A small class-conditioned image flow-matching model, trained from scratch: 2.15M parameters.
Rows from block 3, named by matrix and row number. Rows with one number belong to one attention dimension. Each number is 128 + 24 x the weight over its row's rms, rounded and kept within 0 to 255. All counts start at 0. Numbers have three digits each. After the name is the row's rms in percent of the matrix's.
# v: attention value (model.blocks.3.attn.v.weight, 128x128), inputs 43-85
# proj: attention output (model.blocks.3.attn.proj.weight, 128x128, transposed), outputs 43-85
v.0 112:211178156108136063097113110144112140114110132128148141136118089100152113132163156156148086135147143114051107137134114142121123119
proj.0 112:123102125165151090165134132129108130142129161126133100119114127112125135134152147148140134124153145119177081123109091060156111086
v.1 100:124145131173129116159124122134158076158113144117112127125121130090087110129139113127099170126116142137108097133133109124133129137
proj.1 091:118150163124127123138126145095159182107085097155144132132137139074126120137128125130135113132170118112149146100116141089120155121
v.2 109:144131107149108125133148139072128114145140151073122153129103130158126135124147113138084111147133109126152079147110118097098162123
proj.2 111:127117136103127127146128152053159130118107131162152115103179139125137141131129132150185134130118149128101113124119123146127159130
v.3 104:111133105094134108151138133133150115123133089071088127087140122116106149141090119116163131137135115151086090104152139127111144107
proj.3 103:119109101156132078132121139103103121137117126162109114151134144123119129140139135129103156126074129143122117107087145062122138112
v.4 100:122151155121182091151136155163098135141154153133110108093131120067118133127164066103101203132142127132162145122146110104157125141
proj.4 098:094135155127162093145128161149099147113121159114115177182106159065127112112156078068102130115141139094098102113081147136135165130
v.5 094:135127108088106121108153076137168111156130121134187094139114162111124142139110150141158140107126170091128153127118122105153156119
proj.5 092:176135112153135090082113185129177152119123134155142136162119149091135133134140150135135161121121131103162140087127118143098107126
v.6 112:110118113097128121129108093103128133096159064158117110143160165126132118114114086151104192139130130137086144118180112136140136142
proj.6 102:113109113138114077048135151114116149140115088131108119141087113151105121117121072142163125133139112113186135139046118109122126099
v.7 103:126089123136131100108116141140094096116092146103158199127138135089115115123120140130127128104107110126100131110056128103113160151
proj.7 101:126184124125160141131129123152117096143080116127161102133138110087074131123127133143144093116163152134151116153214142101168133145
v.8 107:154119126171132095117099102139170140126140121088114132153149141080103143133116127104112124143146119139162103168107106102119140163
proj.8 107:128158140070162067115127166134109096139101166136115123113124083125161134147126131140168146133076150131093115137150152131142128125
v.9 091:111056127147095128134134099134130167152093134154074152123113118124143123137148142122118156101146101086157158150153070131128128111
proj.9 088:122202148124117156163123181114161118133116119117090132140096150088142112130122140121141144133142118121088064095081077116091139144
v.10 097:096127132164146165119135124113106173128163124148117150125158114073080150101175102138154071151135136143152130124139123131149117145
proj.10 100:120138145080138145131128126101081081121151132091113075149121133096117149127117138155086067117111126115107154113121121127151148115
v.11 100:147120141133100085167114087158094102131147100116099100098118137134121139143101117137107147157138128138083082156115131156108127175
proj.11 100:132137121145075089110131137129159134135150125126112127154179138108116118123106125084125144133156096133117122110117144090120155096
v.12 113:115146101134137129127124116119150154123138097088130143112130107130138180131126136107166091151115117141174143174080150133108089167
proj.12 102:131111121132126112154126142092127127127094107151079131126135136150130115131102105112120081138133133136092155066176102139106166086
v.13 103:096101123102113094148106172135147137146150127171146138128108130131135119129180108134159103119109104114106128086158124105110157111
proj.13 098:126129114166135107112133071105171117115111147134100124127115177107120135116176104140078107127120141130104164130108104126104076143
v.14 107:135133119133134112119141109178140106128144123168071153155146140148119131124118169126126115127147164149151129165088129141129137136
proj.14 101:166142114153124104145118157141152160107115124146104108103126128193126139123136150153120168123131099137098141112160137159110082104
v.15 098:081106114121138120151084107124068101139113141116202122124136120120125118120125116105149106116147110091173113057148119130135103144
proj.15 095:098172110114119116129129152143097145127075112149178130125083132103114122139139112093095098138120160082115154173102090117118123119
v.16 108:148146116147124186118112124174172122149173122092092141087109098095136120118149158131107126131144130127139110123094149139152128157
proj.16 100:146100133095127160129131127115121148130111144135107129142121092108102150124159138120164116121128141153093151137186127101161149063
v.17 102:150115110110130118182129144063132126105111113159126159114151130152135161124146146119116176124133119121101130115117150151117086206
proj.17 111:144144103142140097118128125073110129124133149116141116162087179174153107132126119099131153142155097118112102194150131122139127095
v.18 110:165133084105130112127139130149113099135118104121123121119153098147129174125138105096109169134133165143119134160108127148170148123
proj.18 099:162134110192155103138132110134083139098171091122136128150097099103086128107154128133173145137113124143123086105168123085139151139
v.19 115:161160130138125154142089125113190151123167131112101142122110171090126117102110071131165105124133157106143148100091114142151123147
proj.19 114:106079099116150129120135173118149082110070093155118091115124189130135125131131086115082142129142123099100097144186119127119127110
v.20 109:134139084093164123134118151110165174135144133115173136148148169166128127119110151145173107133126135122140170139114103072141141147
proj.20 108:120102119131143075068126127146147125119096120125156129125111109180134125125131125109126094133090117151157098139127121177126120141
v.21 098:157125126142135135123137150119151088132073162104142129142147166122102132112144169133103159109124123125172129189130155155126064136
proj.21 092:076133120086064153151135130159130113131138117090126138142132136195150147115118139142153115119142156150120130099121168108135173142
v.22 104:100165110130167133110118111160103125100126120113108111121153134129107122142113145141118091106133100133127132136096126102143144110
proj.22 102:097103112127156125102130138164103165135108071137153158121077104165141116124150107091131109129108152096146098123154155145116094138
v.23 105:160134150155148091133105105113152131115140119140139151137154147131104111120128101131149195123123126130132125103104150166181098088
proj.23 095:087105150124158143110126155111172151119113135118111102159123126099165124132156093178124126137111146116140121126120166107133140207
v.24 105:144099090156136166125133166143098123109139134100163144148141109129132182109109098112128163126113095098143101128181159144099182080
proj.24 106:159151135122090180129132108142112142110098137134115108102111091131112112121090092121111179138147145106141116137091168107080068156
v.25 099:171142129081139157151130121093113130133116137158112123107132120125116082129109110122113126088126132085110107138105146183143166138
proj.25 096:119117156210090139107139126147073128131124150131118117159126106136153117123145116121142137127122166117147164105156159088156132114
v.26 095:123135156153165108125107149174141110140111104166130132126145147134138114124122152114105181164118150143132108111188127138118129151
proj.26 096:134131112095163154140122086175158148134115114125107113123129158095115128139122130126136162133092117112108147116069159105109131110
v.27 102:113136156120134134158098152132173116101132080098105172105173133130100080136144177120138109107130122168093106136102098118135111103
proj.27 095:117110150157164154152131109123174152137151120105082109129109143131177145108141164122138120130115140133122139099122116123119155103
v.28 099:119068130141131090113125113157172174129112123128095153147119189132151136141118113131080165146141114148177130116143118121124118185
proj.28 097:122197123082104173102129164112138077106148089133114115144143122143060119126114089137179169123128133155122098140141158143101110112
v.29 107:126151125154108161150130121168082132107134131147134116120134190131123126105148169090063113130123147117174128150148109101146128107
proj.29 108:184163110099098121108139146148125127136125118124111129154141158126159131130146135137149084136078120171127112120113089196144153164
v.30 117:117111146123117118146132126137071144139112138168122118110124104091141103132062116112154070145137156147125138107112132120106095131
proj.30 114:141154136135139169127126142186085072126129128130140153138148109098113118134052125125100084134094100123135144101139088147115175111
v.31 104:101177118135163114081103103108142129148156136118099149133148131131088128099177128121145115124125121117120139138085115160093138140
proj.31 103:131096099113143097148144143143137131127107134114107143092169110132154126123175118150119102121110119114166139106153124156124129089
v.32 106:123109121095155085150152116134087108166142154146162098153093092165079081164127155142122151117120104131123119088120138118089107136
proj.32 112:151139135136165100153128129149094072091113159089148122137147151142152158128103124106135130121159131154077075128134079118104109116
v.33 106:096144157137181175155123118115140159146141164141115129110108192123113110117109112162133124149116153137110169107141136136086156129
proj.33 105:125098105095124140114125158120146141140136158107089091154133177114128135131086112133145167126133140149097093164113125087114099155
v.34 105:135131132144154110129122132147091090167153087119129147133142123099112137153100127098095135159124131144122112116135093136144161165
proj.34 118:119137117090128114148133085139138122091132135106087114061116164159084117128123112122109121121121120110135174138100084154135062123
v.35 090:121120102149109121132141123094070071137141108154164147106167127135126145134179075124130115160118108144157101125135143135118115136
proj.35 087:137116113139134118151139144139130121113118145125141148108114126158145128122165077122135156126116113100102156133117154145136064168
v.36 107:104128102145136124149117159138145112107104165129192097128132141172117127134090107101130174116117151123089110146127123109140121144
proj.36 105:131139090103131124116122085148138123151096105162190119074136163134130108140156129112132127134112100168115145149142128159115131109
v.37 098:131159116132129161133132103097068140151168102125090104110144101132125115124114118128125142102117126166204111105132129117177096105
proj.37 096:072187122175149145125123082151172130124108136142119150141121182125111113123145141119112075114123105112131132128128107105152123121
v.38 114:113113120129146148136143060133137138099123129125117128103111163189148143130166095138130153129140139147151118130141106162175157130
proj.38 117:129146159038136153162125153139075091150122141134141154133157160134093131145133111123148145124157130113142122133151163072166123124
v.39 107:080085117131102136186115130142121141106147122149141151121192164136125143136180134092115142136153135136097134131129099117152146124
proj.39 105:143133112138158144086126131099102164121115122122160118113109158122147116126113116116135151140139129109158125081188151088120124139
v.40 086:149089126121121103104188135093120161170112106111084169131173122151130156101109141093107114068104111091134141124092122126074119157
proj.40 095:130138178119141128155121098096105113131130144114083126118083108137170151122124129153147122121124156117129143163141116138166128122
v.41 096:104132162135109115108130101179070095144089145126117088130060109141116112120085125100122125130122141124179125160143099099146146133
proj.41 100:131127124142130105123120139155139126127146125138089130143148158191115104126158123113127132127143141089102111103071054144143121129
v.42 095:154127120101092108121115110115082159103097166091116110162143127154102124137122131158140141163140154134147115141133054100150160133
proj.42 110:102141125121117114180127112183143096146145145156126134124117119136156106135131112150078089129138124120090154065151176131151162115
v.43 090:124140110118140143137144169144116123129122116138113113131113139188118169150137147141108112155119139115143176156128090172153119098
proj.43 097:100122154079131150180137097128104181116109123100114123084164150126166122111123112165153152117145135106130093103115064090086087093
v.44 109:131111151121136157080113163095104139162085167092167100144119143142146110144144123143144128137125124156127131100150130097137148124
proj.44 109:164117102138101128096134111139084121113112152138140182137165168157111134130149119151150115142145116168107104120130152159089124101
v.45 109:103151118106130169122158109083099155138101134139170092155145126172088120136094178081131121091130129111119096135186123130119131108
proj.45 113:112157142167154153087124184128136142141120115114152107149151144130113147133113132143119122131095139140092162145091124113130159123
v.46 100:145135098092105120123155105119103082089151150141118133122130110127131134114125160125119166106143143173081118146154142079126109166
proj.46 099:141098122108097085145131117073167122158103173132150092112129134135132140129159144130064139134135158118123142144141110190169096140
v.47 092:186137148127126147111107165112117121100090135109128132121102125130142148120056147101140150143143101166086134135106155141120162090
proj.47 094:103112155158125145111123148148128107143111092132145140129141105157165133136119123189108124131132145146180155156117090142066077127
v.48 100:144111144118129137104107181101103065106125152115145153127163123154173125123134121139143144150129146139176115093186115081100121169
proj.48 103:147120097145128112103135118156130162117125140146089123135149156157120114117137138104122186122149111127084122147118140115102076090
v.49 106:140119141116138112101118187101113145150193125129167144130128147170131126102114107125147102130121139095160139127131084114095161140
proj.49 103:138137133155165130135118131117091137156074123138169106131144115177160129128134145150128086138129136055109156150146153099130127109
v.50 100:130130134116144118144126137199118154108146097150149130139118178111163102151167120099166123139132152091156124133138117122137128087
proj.50 103:156150107198098110111138117125139165122118111126110092137114135095106133134108126113149126128101120146125107114139104101161163135
v.51 102:129113108137105127153141109164110141138147138110124161187133175153182164125160158130136105134152126141143108150107093130122139130
proj.51 104:112091164151176151144127100125062130108140148103130147085136115135153139114127161107148086126124149161158155089092148071150162115
v.52 090:133078139124136134125142120096105134125109155138130113112133101090120126167172143145115110098132088170123148117127147133105170127
proj.52 086:112115127112138195141123121127152103133090173164134105179113141136096122121124124105122135136121134117139111114135110158095114157
v.53 100:120137132088162113131136131145107148126099144136155144153159125101174158107118147149135145107148103097184169091121108092123143091
proj.53 103:106120194147145121134131120158095106138097113155155180124110133111111159136149156164120084122110126131075093130161139098140123112
v.54 098:073064130157158128120146113132097110111143119131124120140082121087086140122105133116137112111132136160139120164143101118121144130
proj.54 100:160105154124132149152122127139151154148138144132097139129134100122090112134138119126111118132186098144150112108140087122145085143
v.55 118:115129120091139137136155115121137152145115109112115167147162120156129210103138159139150148095123111099107137133159130144166131166
proj.55 120:130106177123138144159130115106159145084101164135116144102130145129090126114145163134134102108135132104137143126122129134148175146
v.56 105:143105126090118136143125143135128137148103130148161145118145126130155122159134143137146130186141121154124106114096143119134113132
proj.56 105:103113147128140112152143142140113109069110097075162107098149136112109146108095094106165122120137173160127087092117110137099144131
v.57 102:142121125126154137079137145114127135145147125123136175149091176147130153150125103114177068156106105096146109164127133102146139091
proj.57 099:097146110178096120143142173169111148124111146109145095100134158153129120114125117159111108126127121178132141118092170136140131114
v.58 105:122124133155124133100143105139129092130134123103158154113147076106115121141107066138136125105129173132094151075112169139191145093
proj.58 105:085156165092125088162131126131162058107130092138102169131128144131117127125121112166134127118175106121157111186150122170141132137
v.59 111:115126151163162170138123123127137099165107114107138143093168142170144109133094123143150103132130157144109109139150131098110125100
proj.59 114:130126146101135134115136150128119132094096089112136150162111112142112132128137088112071131130134138136123148157088144097126143159
v.60 107:155157133112156068110113134117105113115119164116087108141100118107110093110119175132165077141127092142148149146113141177100077127
proj.60 117:174146102108138129101133120119146129157125075129142105110159089125147129131082141111117116145121130172105108158094145107141141162
v.61 101:162084121154164140095095146134128109141075125157167124156122140116084117076081118161146115139152148123082135116078112129176138120
proj.61 098:154129141115139118122130100107164126120138092136101124112115141135146139123097126191102077119131100125125162185133124140128120130
v.62 109:102099137117109102152107147140116099127150128135177129095120103116124113131122121074139114129122121149103135073121181130165106121
proj.62 109:138137155141129099134132090186137157135136155144155117142112104116132135115133146063170107125117135164140109153198111135139104137
v.63 112:129132152152155107110116141134134149126143164130132112107087154114147125117093118113135141124124099149136100091115103129076124128
proj.63 114:118160179128128128084137149126129151141131139128138147151181084165167144114103117074164104131111132166116106123118127084085128112
v.64 098:079149164120078104116129154086090107162159134130144141151149124154108096140123114133101125121128131130122140134148114097143136133
proj.64 096:111137129127118142140138139134120142124174185130169116128125121158118142130168128142136112129067100156094097107108144157120151076
v.65 103:046128078092166150156139123146155117117123136118095114132140138164135134130121145139103157138124129122139169115145097133132131119
proj.65 101:129141176135134104148122155130117155151120115157105154108102151147165126136121144131157103130108119130115186148124116062149128104
v.66 088:106120109112077126169143117148173114105123111152151138105118131129116161109144128071156181101138130164099125149125160096128109139
proj.66 098:101106162128086153163138136150138140161158101110154118137131120146107129131171163135124176127152135131184172136118166129169142153
v.67 099:110076159132094088156149140143169106159159098149107103109103153151112129115162100124128201128118130137123156096090113122110096143
proj.67 105:104094159102136120153127151142065187122109098127157139119143119135135131120201105135117147119129171122102147156131139159111155155
v.68 083:126145130095125126151093125106137187142122106149129117113132136096142133130101148071108120131114103156094149167121101064126100118
proj.68 088:171082129146102129125137139103088138114134109159152166172113086114178125113171110115167149125097145140181121099116123084151110141
v.69 101:158140127135086144130109113090098121150103128138100107123164147152130132098110127083143161136135118174078155137123126110103151137
proj.69 099:115170088109109140136136147158097113135119178124125150113125157104154137110111132127154105121089160148124173105100127123105123149
v.70 089:154115137119127086104130137142148094114079145119159089128118103164151111151112109122103114076127139113112138102132143158156140128
proj.70 080:127086146153126136083122123142084085136163125135156116162144096079135122139046091153136126143133152127113119106150159139117120107
v.71 093:149161123117146127142133130131121126157102125142158160131119155136131115106089102081109116130124115128103126119126105128104187148
proj.71 093:106055124133122170161125143115095130142095116123125107175165144155141118127081132127112141132103114145166085159133161150157110176
v.72 098:140132184120117137116158143127124137159127118151092152141121135142115151136148131160130146151121119148151128117144128089156152126
proj.72 100:088100088140140134149134129135118131125113154123070148080153085126137121108140132104110082115129126129168113129113106132118113112
v.73 094:096146130090146132137132172091105139153120064147106120130128159150117143117150156135160105114128128133143114100098163157155091125
proj.73 092:135142089109131139125132126141147137133152137131138118099142098125128124123178143116126195111086112120095108139090111086159072091
v.74 101:127121122119129143147140153109107141167176120170141097117139176088128136088147127126163110139150112103150128120141123090134091139
proj.74 099:152074167114124124134135107130133164132113127146102118093138112115142135123151150112114091121151164115138140143154067092148143117
v.75 087:150102117146117130109116134111139066089118141125118141135110141153080112124156148130137119124130126094131109176177153168113094125
proj.75 088:117141144106184173157135068098094143117098155143129101149144139129105134140137109142153161149153134140147132105133115168111108091
v.76 096:140174163141135095163123108119117133109100147120123127103177160087112099130118095125171165112120111148127144105155148067132109092
proj.76 095:146090117078103141105122098118115176129128161109096142141109127084140151149148136101132147129111127161128155129096138114125127134
v.77 094:143143142113162154139123139156186154099117161108109123133116167129126085128153148159129146100139125091151120117127085072149146121
proj.77 089:152112136156181117129128126148148149129157083104137124111142136115176138118151153144125154123117140102097151129130111109153143186
v.78 089:155111089134141096088156137094172103118086135121095108114104148104138149155122164083098124099121079124154111145150104093101155111
proj.78 086:143152132146128132161124099084125125127164163136140134141146144117161130114116179158113113104124139080125125095144159123133157116
v.79 094:133168122129120099106080127105179096111153117192142147122133145090121124124067117114098183135135130108168119099105099127147140106
proj.79 093:155111094142083136138124163167135129109129133131123155092152172148140115123124112147109187130077125160144101089121154148141129138
v.80 096:139162154146093098096098130104111106126153095140126106106160090094149071119153111140140132110141133127121149139092122116141117131
proj.80 096:145157130141099157106131103107088163159121147150104146119153134137110122152150107136131148142128124109112089114150130120102159142
v.81 095:138119143117088074144139145143120145110147147132128136157105179133101140106139153099161166120134134145139122129160091133127120128
proj.81 095:158144122102085136091126167139183164135118103125130108134152117148111115132139148127114147131137161103141126159122149140115116150
v.82 086:151099134151116121110103078093161083142176172126146145111110134131106103167139112161116131150136165141126052121109136121133125118
proj.82 092:134158150151121159112145187125089140121145122106135092113109130122113165127094125091093190113161123137114121123150137117147145131
v.83 092:116147062152157098085107132162178120132168179134087158145101138111121118122162133121141113121115142107106166115104165102122171133
proj.83 092:137163104159137098159131177144102119113095117171071081124130125138163120122091147110121146135136121147121114086117129141097118142
v.84 095:084157109147147079101123123128066115124131102169118121156120155071140111122121145165139105111131110155104097120113132094115098147
proj.84 096:141144129136105129147123113107110138128130123149136142125066150113089141136135154077132140129148149087123122144139121122145125117
v.85 102:131158141136153112116114121145090180116143139156087139103094167156091110098103111120126105107135126148081108131109150120097158137
proj.85 103:118161100118139137166132130137080131132124124151129106102125141142166131129168167141147120138110125176144140151098170125133145124
v.86 101:139152128139129150127134102143152103090121179142170112163162118126114135139142143134146125125115159136137149126088086108096121174
proj.86 100:124142180105135126101129157149134136129106146145107143130155161117108138129187099095147127125103137125133130158096121146141156126
v.87 095:085152105159114184162137143073153110115161118129126138133160139141085141156145103124176126108122177112147144173095162109148116104
proj.87 092:140171151128138144134121093126138165128139167133096118117136134116102117116112113148102145135147109179137153104116129112119144148
v.88 096:180146134093119097154141119173095090141126132126187147115103115147099143138142146133115115133108132115116147134147155108071137162
proj.88 098:151133144091152147112126120148071177126131128154142132152169167111110127125121103170128116126118140094156117154122096164141077156
v.89 094:166115071155143160125142109126143100114131123092123090105181166058082194145099149122148161115120137134124097129061115099173102135
proj.89 091:148160124095099180155130119141163139128143112119138081157077094044116122123167125141096100138127099121084161116122134092145095183
v.90 099:107102075182154126177115118133136120128151127116123139134124141137150154122139123123131102132115107135095141116201113132151134107
proj.90 102:153051158103127147075133152121124121144136126155108144172119127108162131123098125070166112124118117141120145073100090075128131114
v.91 101:116060108133108136120104105090111193134120145130102126111113105132129165103118147202100100144129100116103156148151140162099143112
proj.91 103:135098091153194105110130159152119114136140141097130096113119095132118130143089148119129082130092108149140196087153139135157132106
v.92 103:132110155130150108098152072142128179173118121127098083143148136121117079132112149136090118146124153139116105140124096128149103135
proj.92 100:136134149103128121102132135135140101142119174137136097074110073117143142132125144069136122134096141158083140134170125114168133119
v.93 091:102172127100102150113115137137104103141124132102158124159164142155119136103088150093128108130115115058086130191118153143120086116
proj.93 097:137133115124155131097143136153179120123125136127195108109176163166121130125135116117108143122152118110126146126164122128138075101
v.94 107:108131100114116114172118123135093111131093096084170173147076107141097156132109121124126104137138150121154110091129119159127183088
proj.94 107:080108124105150184084129148124139095125137122109153138113132141167119121130190126146132127131089118116142142123099061108118105125
v.95 106:063177130163091141131128130147125127152120112105148125141170112106105126131133120136095162115123143166106124134104098089093142169
proj.95 103:155171124138110096124127113155119090102100139096113148130101083132110125115197116166160192121163128161170147118122121091098151151
v.96 109:154148126167156156132098069090110129168128124129116101087133138104101120109132130183130116122119134119175123122162135149110097152
proj.96 109:137090123153119095144131166186117163128128135145107140111127110140149129126154127122179126130126141137079170088136135128083168112
v.97 086:152182151103082143155146087106139096141110125136108093145147142095159103138127121106143099155105119123100127098135130130115122194
proj.97 095:124123153127123171087130141138140174128146067141124149138093131127122147142111129140160132136166137165175173139112096142136171083
v.98 090:130077160141155102103108133137103138128111157178148084094142119145119090129131109127097115119153110130126137107167113153134117155
proj.98 088:077166186099135125150133149151122096120109107112143159143136109134122160143134115165198112117121129115144154118147117113136152139
v.99 105:135125086096108155083127086126153108107103099131150146147123121153165141149133117142177148106139137128103145107163179167103168175
proj.99 101:131124135153115174148129148101166129140143055116156115094119142132098136128110135122088159126140105161116077128113116103088114091
v.100 085:137121142143167168106133141109148214140148121109127135170153136118099130139137138183125131166154116118145114121154153105113090110
proj.100 091:169133139128152133144127135121134083118140150143162094090151133114125130123140122154133140132124098092108163124120126160106214135
v.101 106:151116119094113159141118123106115113132126137099109151089129082138129132110138168140172054130150129115091099108114098156082147142
proj.101 107:141116139129119169119122163133155167113148130144083156184149121123156107120154156130126131121119112149148120119112153138069152137
v.102 115:119151073167116143134123133091108147117098128129120152122124149148144115128133150112124163127120132161140136124134163155122149114
proj.102 106:110097110126082168136133128100163106118126116133088104167165084156105118124128157153112144131110129131077143122142113154132108103
v.103 100:124145124109111159144144098114141119115140168158125121124121092145183124169164146196117165118098109142150155151134145151176093103
proj.103 101:134132121099120142105129155130138120107104107099165093102114078112113124119117101202156111136173126123088110141137117121099144159
v.104 088:106112077124140134070106126142187119111160130132130112172121162081150139121121146108131142148132094148105159111122111093096137148
proj.104 092:084170101114114167120108130132178131117115106109122124092101143119126121132090151066082125125081157099161140134116112113103122101
v.105 105:110162110140139119134112130022117147142153075150160135150131172117114138127104118158099121122113127113120175150118141160148112145
proj.105 102:116080135107111093125127106095157092120138117133104163141118118136079133132146104146123110125111097118120168083147132076137187083
v.106 092:160153143075133101111142150152132139160136117132081106158153106112110124135133140099132145140103102112107067118147132094178113115
proj.106 089:122091110172143130101133099141110124133162115080145093145123164141141126121092150083121124125143147123126143141102082189107139134
v.107 097:104074116127097115110115108149165109137152156132098140132144133095120133137158157116083123138134161147096126139111101086145117121
proj.107 101:140131118172148101113133098212139140122132119125138149152065129130134120111148124116149117133127093180205177134111118141097116144
v.108 104:115063131142098167151122140140103065105114138113099129128121128093128133126137139133096107149142133124132136086132099133111160175
proj.108 101:139151152146119110082127118177109165127124131130138135117123136125148118135164110145169138126123115105163122120132156149116143117
v.109 097:101099139154118160121114116091125144099115121125164135116144128117112110136121133154098152142106155133156178146155118101138131089
proj.109 099:146163144091177084131125150106127103134113122125117124101100116117144126123118111104142120136150157176150110155117124102094142173
v.110 095:129169130091124154128123120198070133125117141134123145122128156135155125147136145151062154119135135147117127157161137101116131134
proj.110 098:169118167122107140096123107164127107144122095120162084125153155127074136122088112177175115122107151093147154133173129160130097142
v.111 089:135125147157091164123124146112098099109156101168120132121113122111116125162110142089132129135126126132189181168111121100102088171
proj.111 087:157124161098160096142130128140087129115089164104115131158165142134137122119135131098157120134119110140128094161136148122148144088
v.112 099:156089145153154130115110118141151147135090134137099145151116135078129118132126125076109139119130149148168150120126112131150152163
proj.112 104:114177097119182097095130111175129135135129131133121126144131146128126132136122120109191103151159137122109099160124133142140090129
v.113 091:108136096088120111122155163105138121124140127156193152124133131166111151102102080107127144117116137084090147175151129113118114156
proj.113 106:121144126149108157141122135088133098127149128110124106101159152066145142145101113129096133115174131100123111066089090114147170096
v.114 096:097135132086147130090114088123123118115128113137144108095100115158122116138106084133186107142117102104134110080143165149167106161
proj.114 100:093139136151131177165136132114109149128148084108166113115119140143194131115094114120102122130068145146111097135084171114105112074
v.115 097:144166140139133096125138147118093151172168076110065124153120101150109123158125140137144119120124132133132094084125160102178138082
proj.115 090:147085119104117135136123148097107122127175129115158133143141136157171123115129118170139144123122115140113128140131134157196119188
v.116 111:165068118092110095156136119090142129157106096156198157126155169140163162131094168159136129151135115115124161133129107151131100127
proj.116 099:163183114143126122098122120094121156128121130147152133169098131107128129137130166124145127130154121089149086111139114124131154103
v.117 102:171116138113151109111097156113157172149141119165123088122108187149165148121144113118146146127110136094130152106146120124097083151
proj.117 097:118121134187124119162129084105143125121137123095068148106093217124103111121135107117111134124118116123150124113108115130117114103
v.118 095:160197158146081099139112131158162150107144121120147081162125152134106129144125096110123113100121140113153118128071135108119131161
proj.118 094:133102134135095085109127085132107122130111119131131141142085144102130131137118122109165082126140132126151148179124121166103122079
v.119 092:134149181155101154147127126128089116136123104184137180059137128140104125133124148115153105110139117149121160092125102135144127123
proj.119 097:167133160128112085117136153126146158134145094115135119171104128130165148130135121124147114136120171164089116110129148102153155168
v.120 090:138148160125127112142114103153128110115158130107108114138126141128140106137159183102091116147143168130140140133114114119117161158
proj.120 090:167074148138162114138116105179104106125103117140173128134143115099095135143150127141157080135096084154123137129149129160150118136
v.121 100:166147130117140082117101141121203132151132102136097126120160105105172105118114118125136120117134125118077105129116172081152123145
proj.121 102:135143145172145139132136114162164135135174139118155152141109124131116118126120088077113121135088147151154131111101120147129133106
v.122 099:116147143130137115125145105149138128145124121120113114111134133096117141129148108130100109132123091148138095157152152059123140123
proj.122 104:086125148137121143126129094151109111127136115143072109120145097079149133120187133147176107128143163136112169141129119151116115102
v.123 090:108124136131170149076133115082161143135185125149117111143175125128130112141163136106158114111124136099108130144156133146151132142
proj.123 094:116130108130164171150128151124187093146127085109104135167135110130169119142140129097127129141159139078116136099127096162135148087
v.124 088:141148141093129109140134126129113099144124109133123163097068157116167115138104144131131083121115100144148159116086107153155101178
proj.124 082:189113109176132131128134143139106169125109092121100091176155130083080123135137104141131148138131143188131105133119160105160149092
v.125 102:076128090140112102140128127090091106126098101150130122084094093098150130164144133166100071131145119110134132134167140103121106119
proj.125 099:132131115117116076100123117102141143125171118139103116097104109111105122132178138137120105129098127119140166137085152082157153138
v.126 088:154092119153098119152118124133161146139133105130095153084112136079103116102111084087129109118138114164114105138084147154082118147
proj.126 089:091176114143159098117126077157138153125094112120072134160124129127094108119144103093170086128077146104116120162125120107138133084
v.127 091:123118100110139155141121126143141166117131123137185089184161171113118112138125172134119148107116113157168176151153105115145126187
proj.127 096:144145169109123159121140141142139111117112136135163151097117135129127132128099135130135089111115131101122177161120104129152134090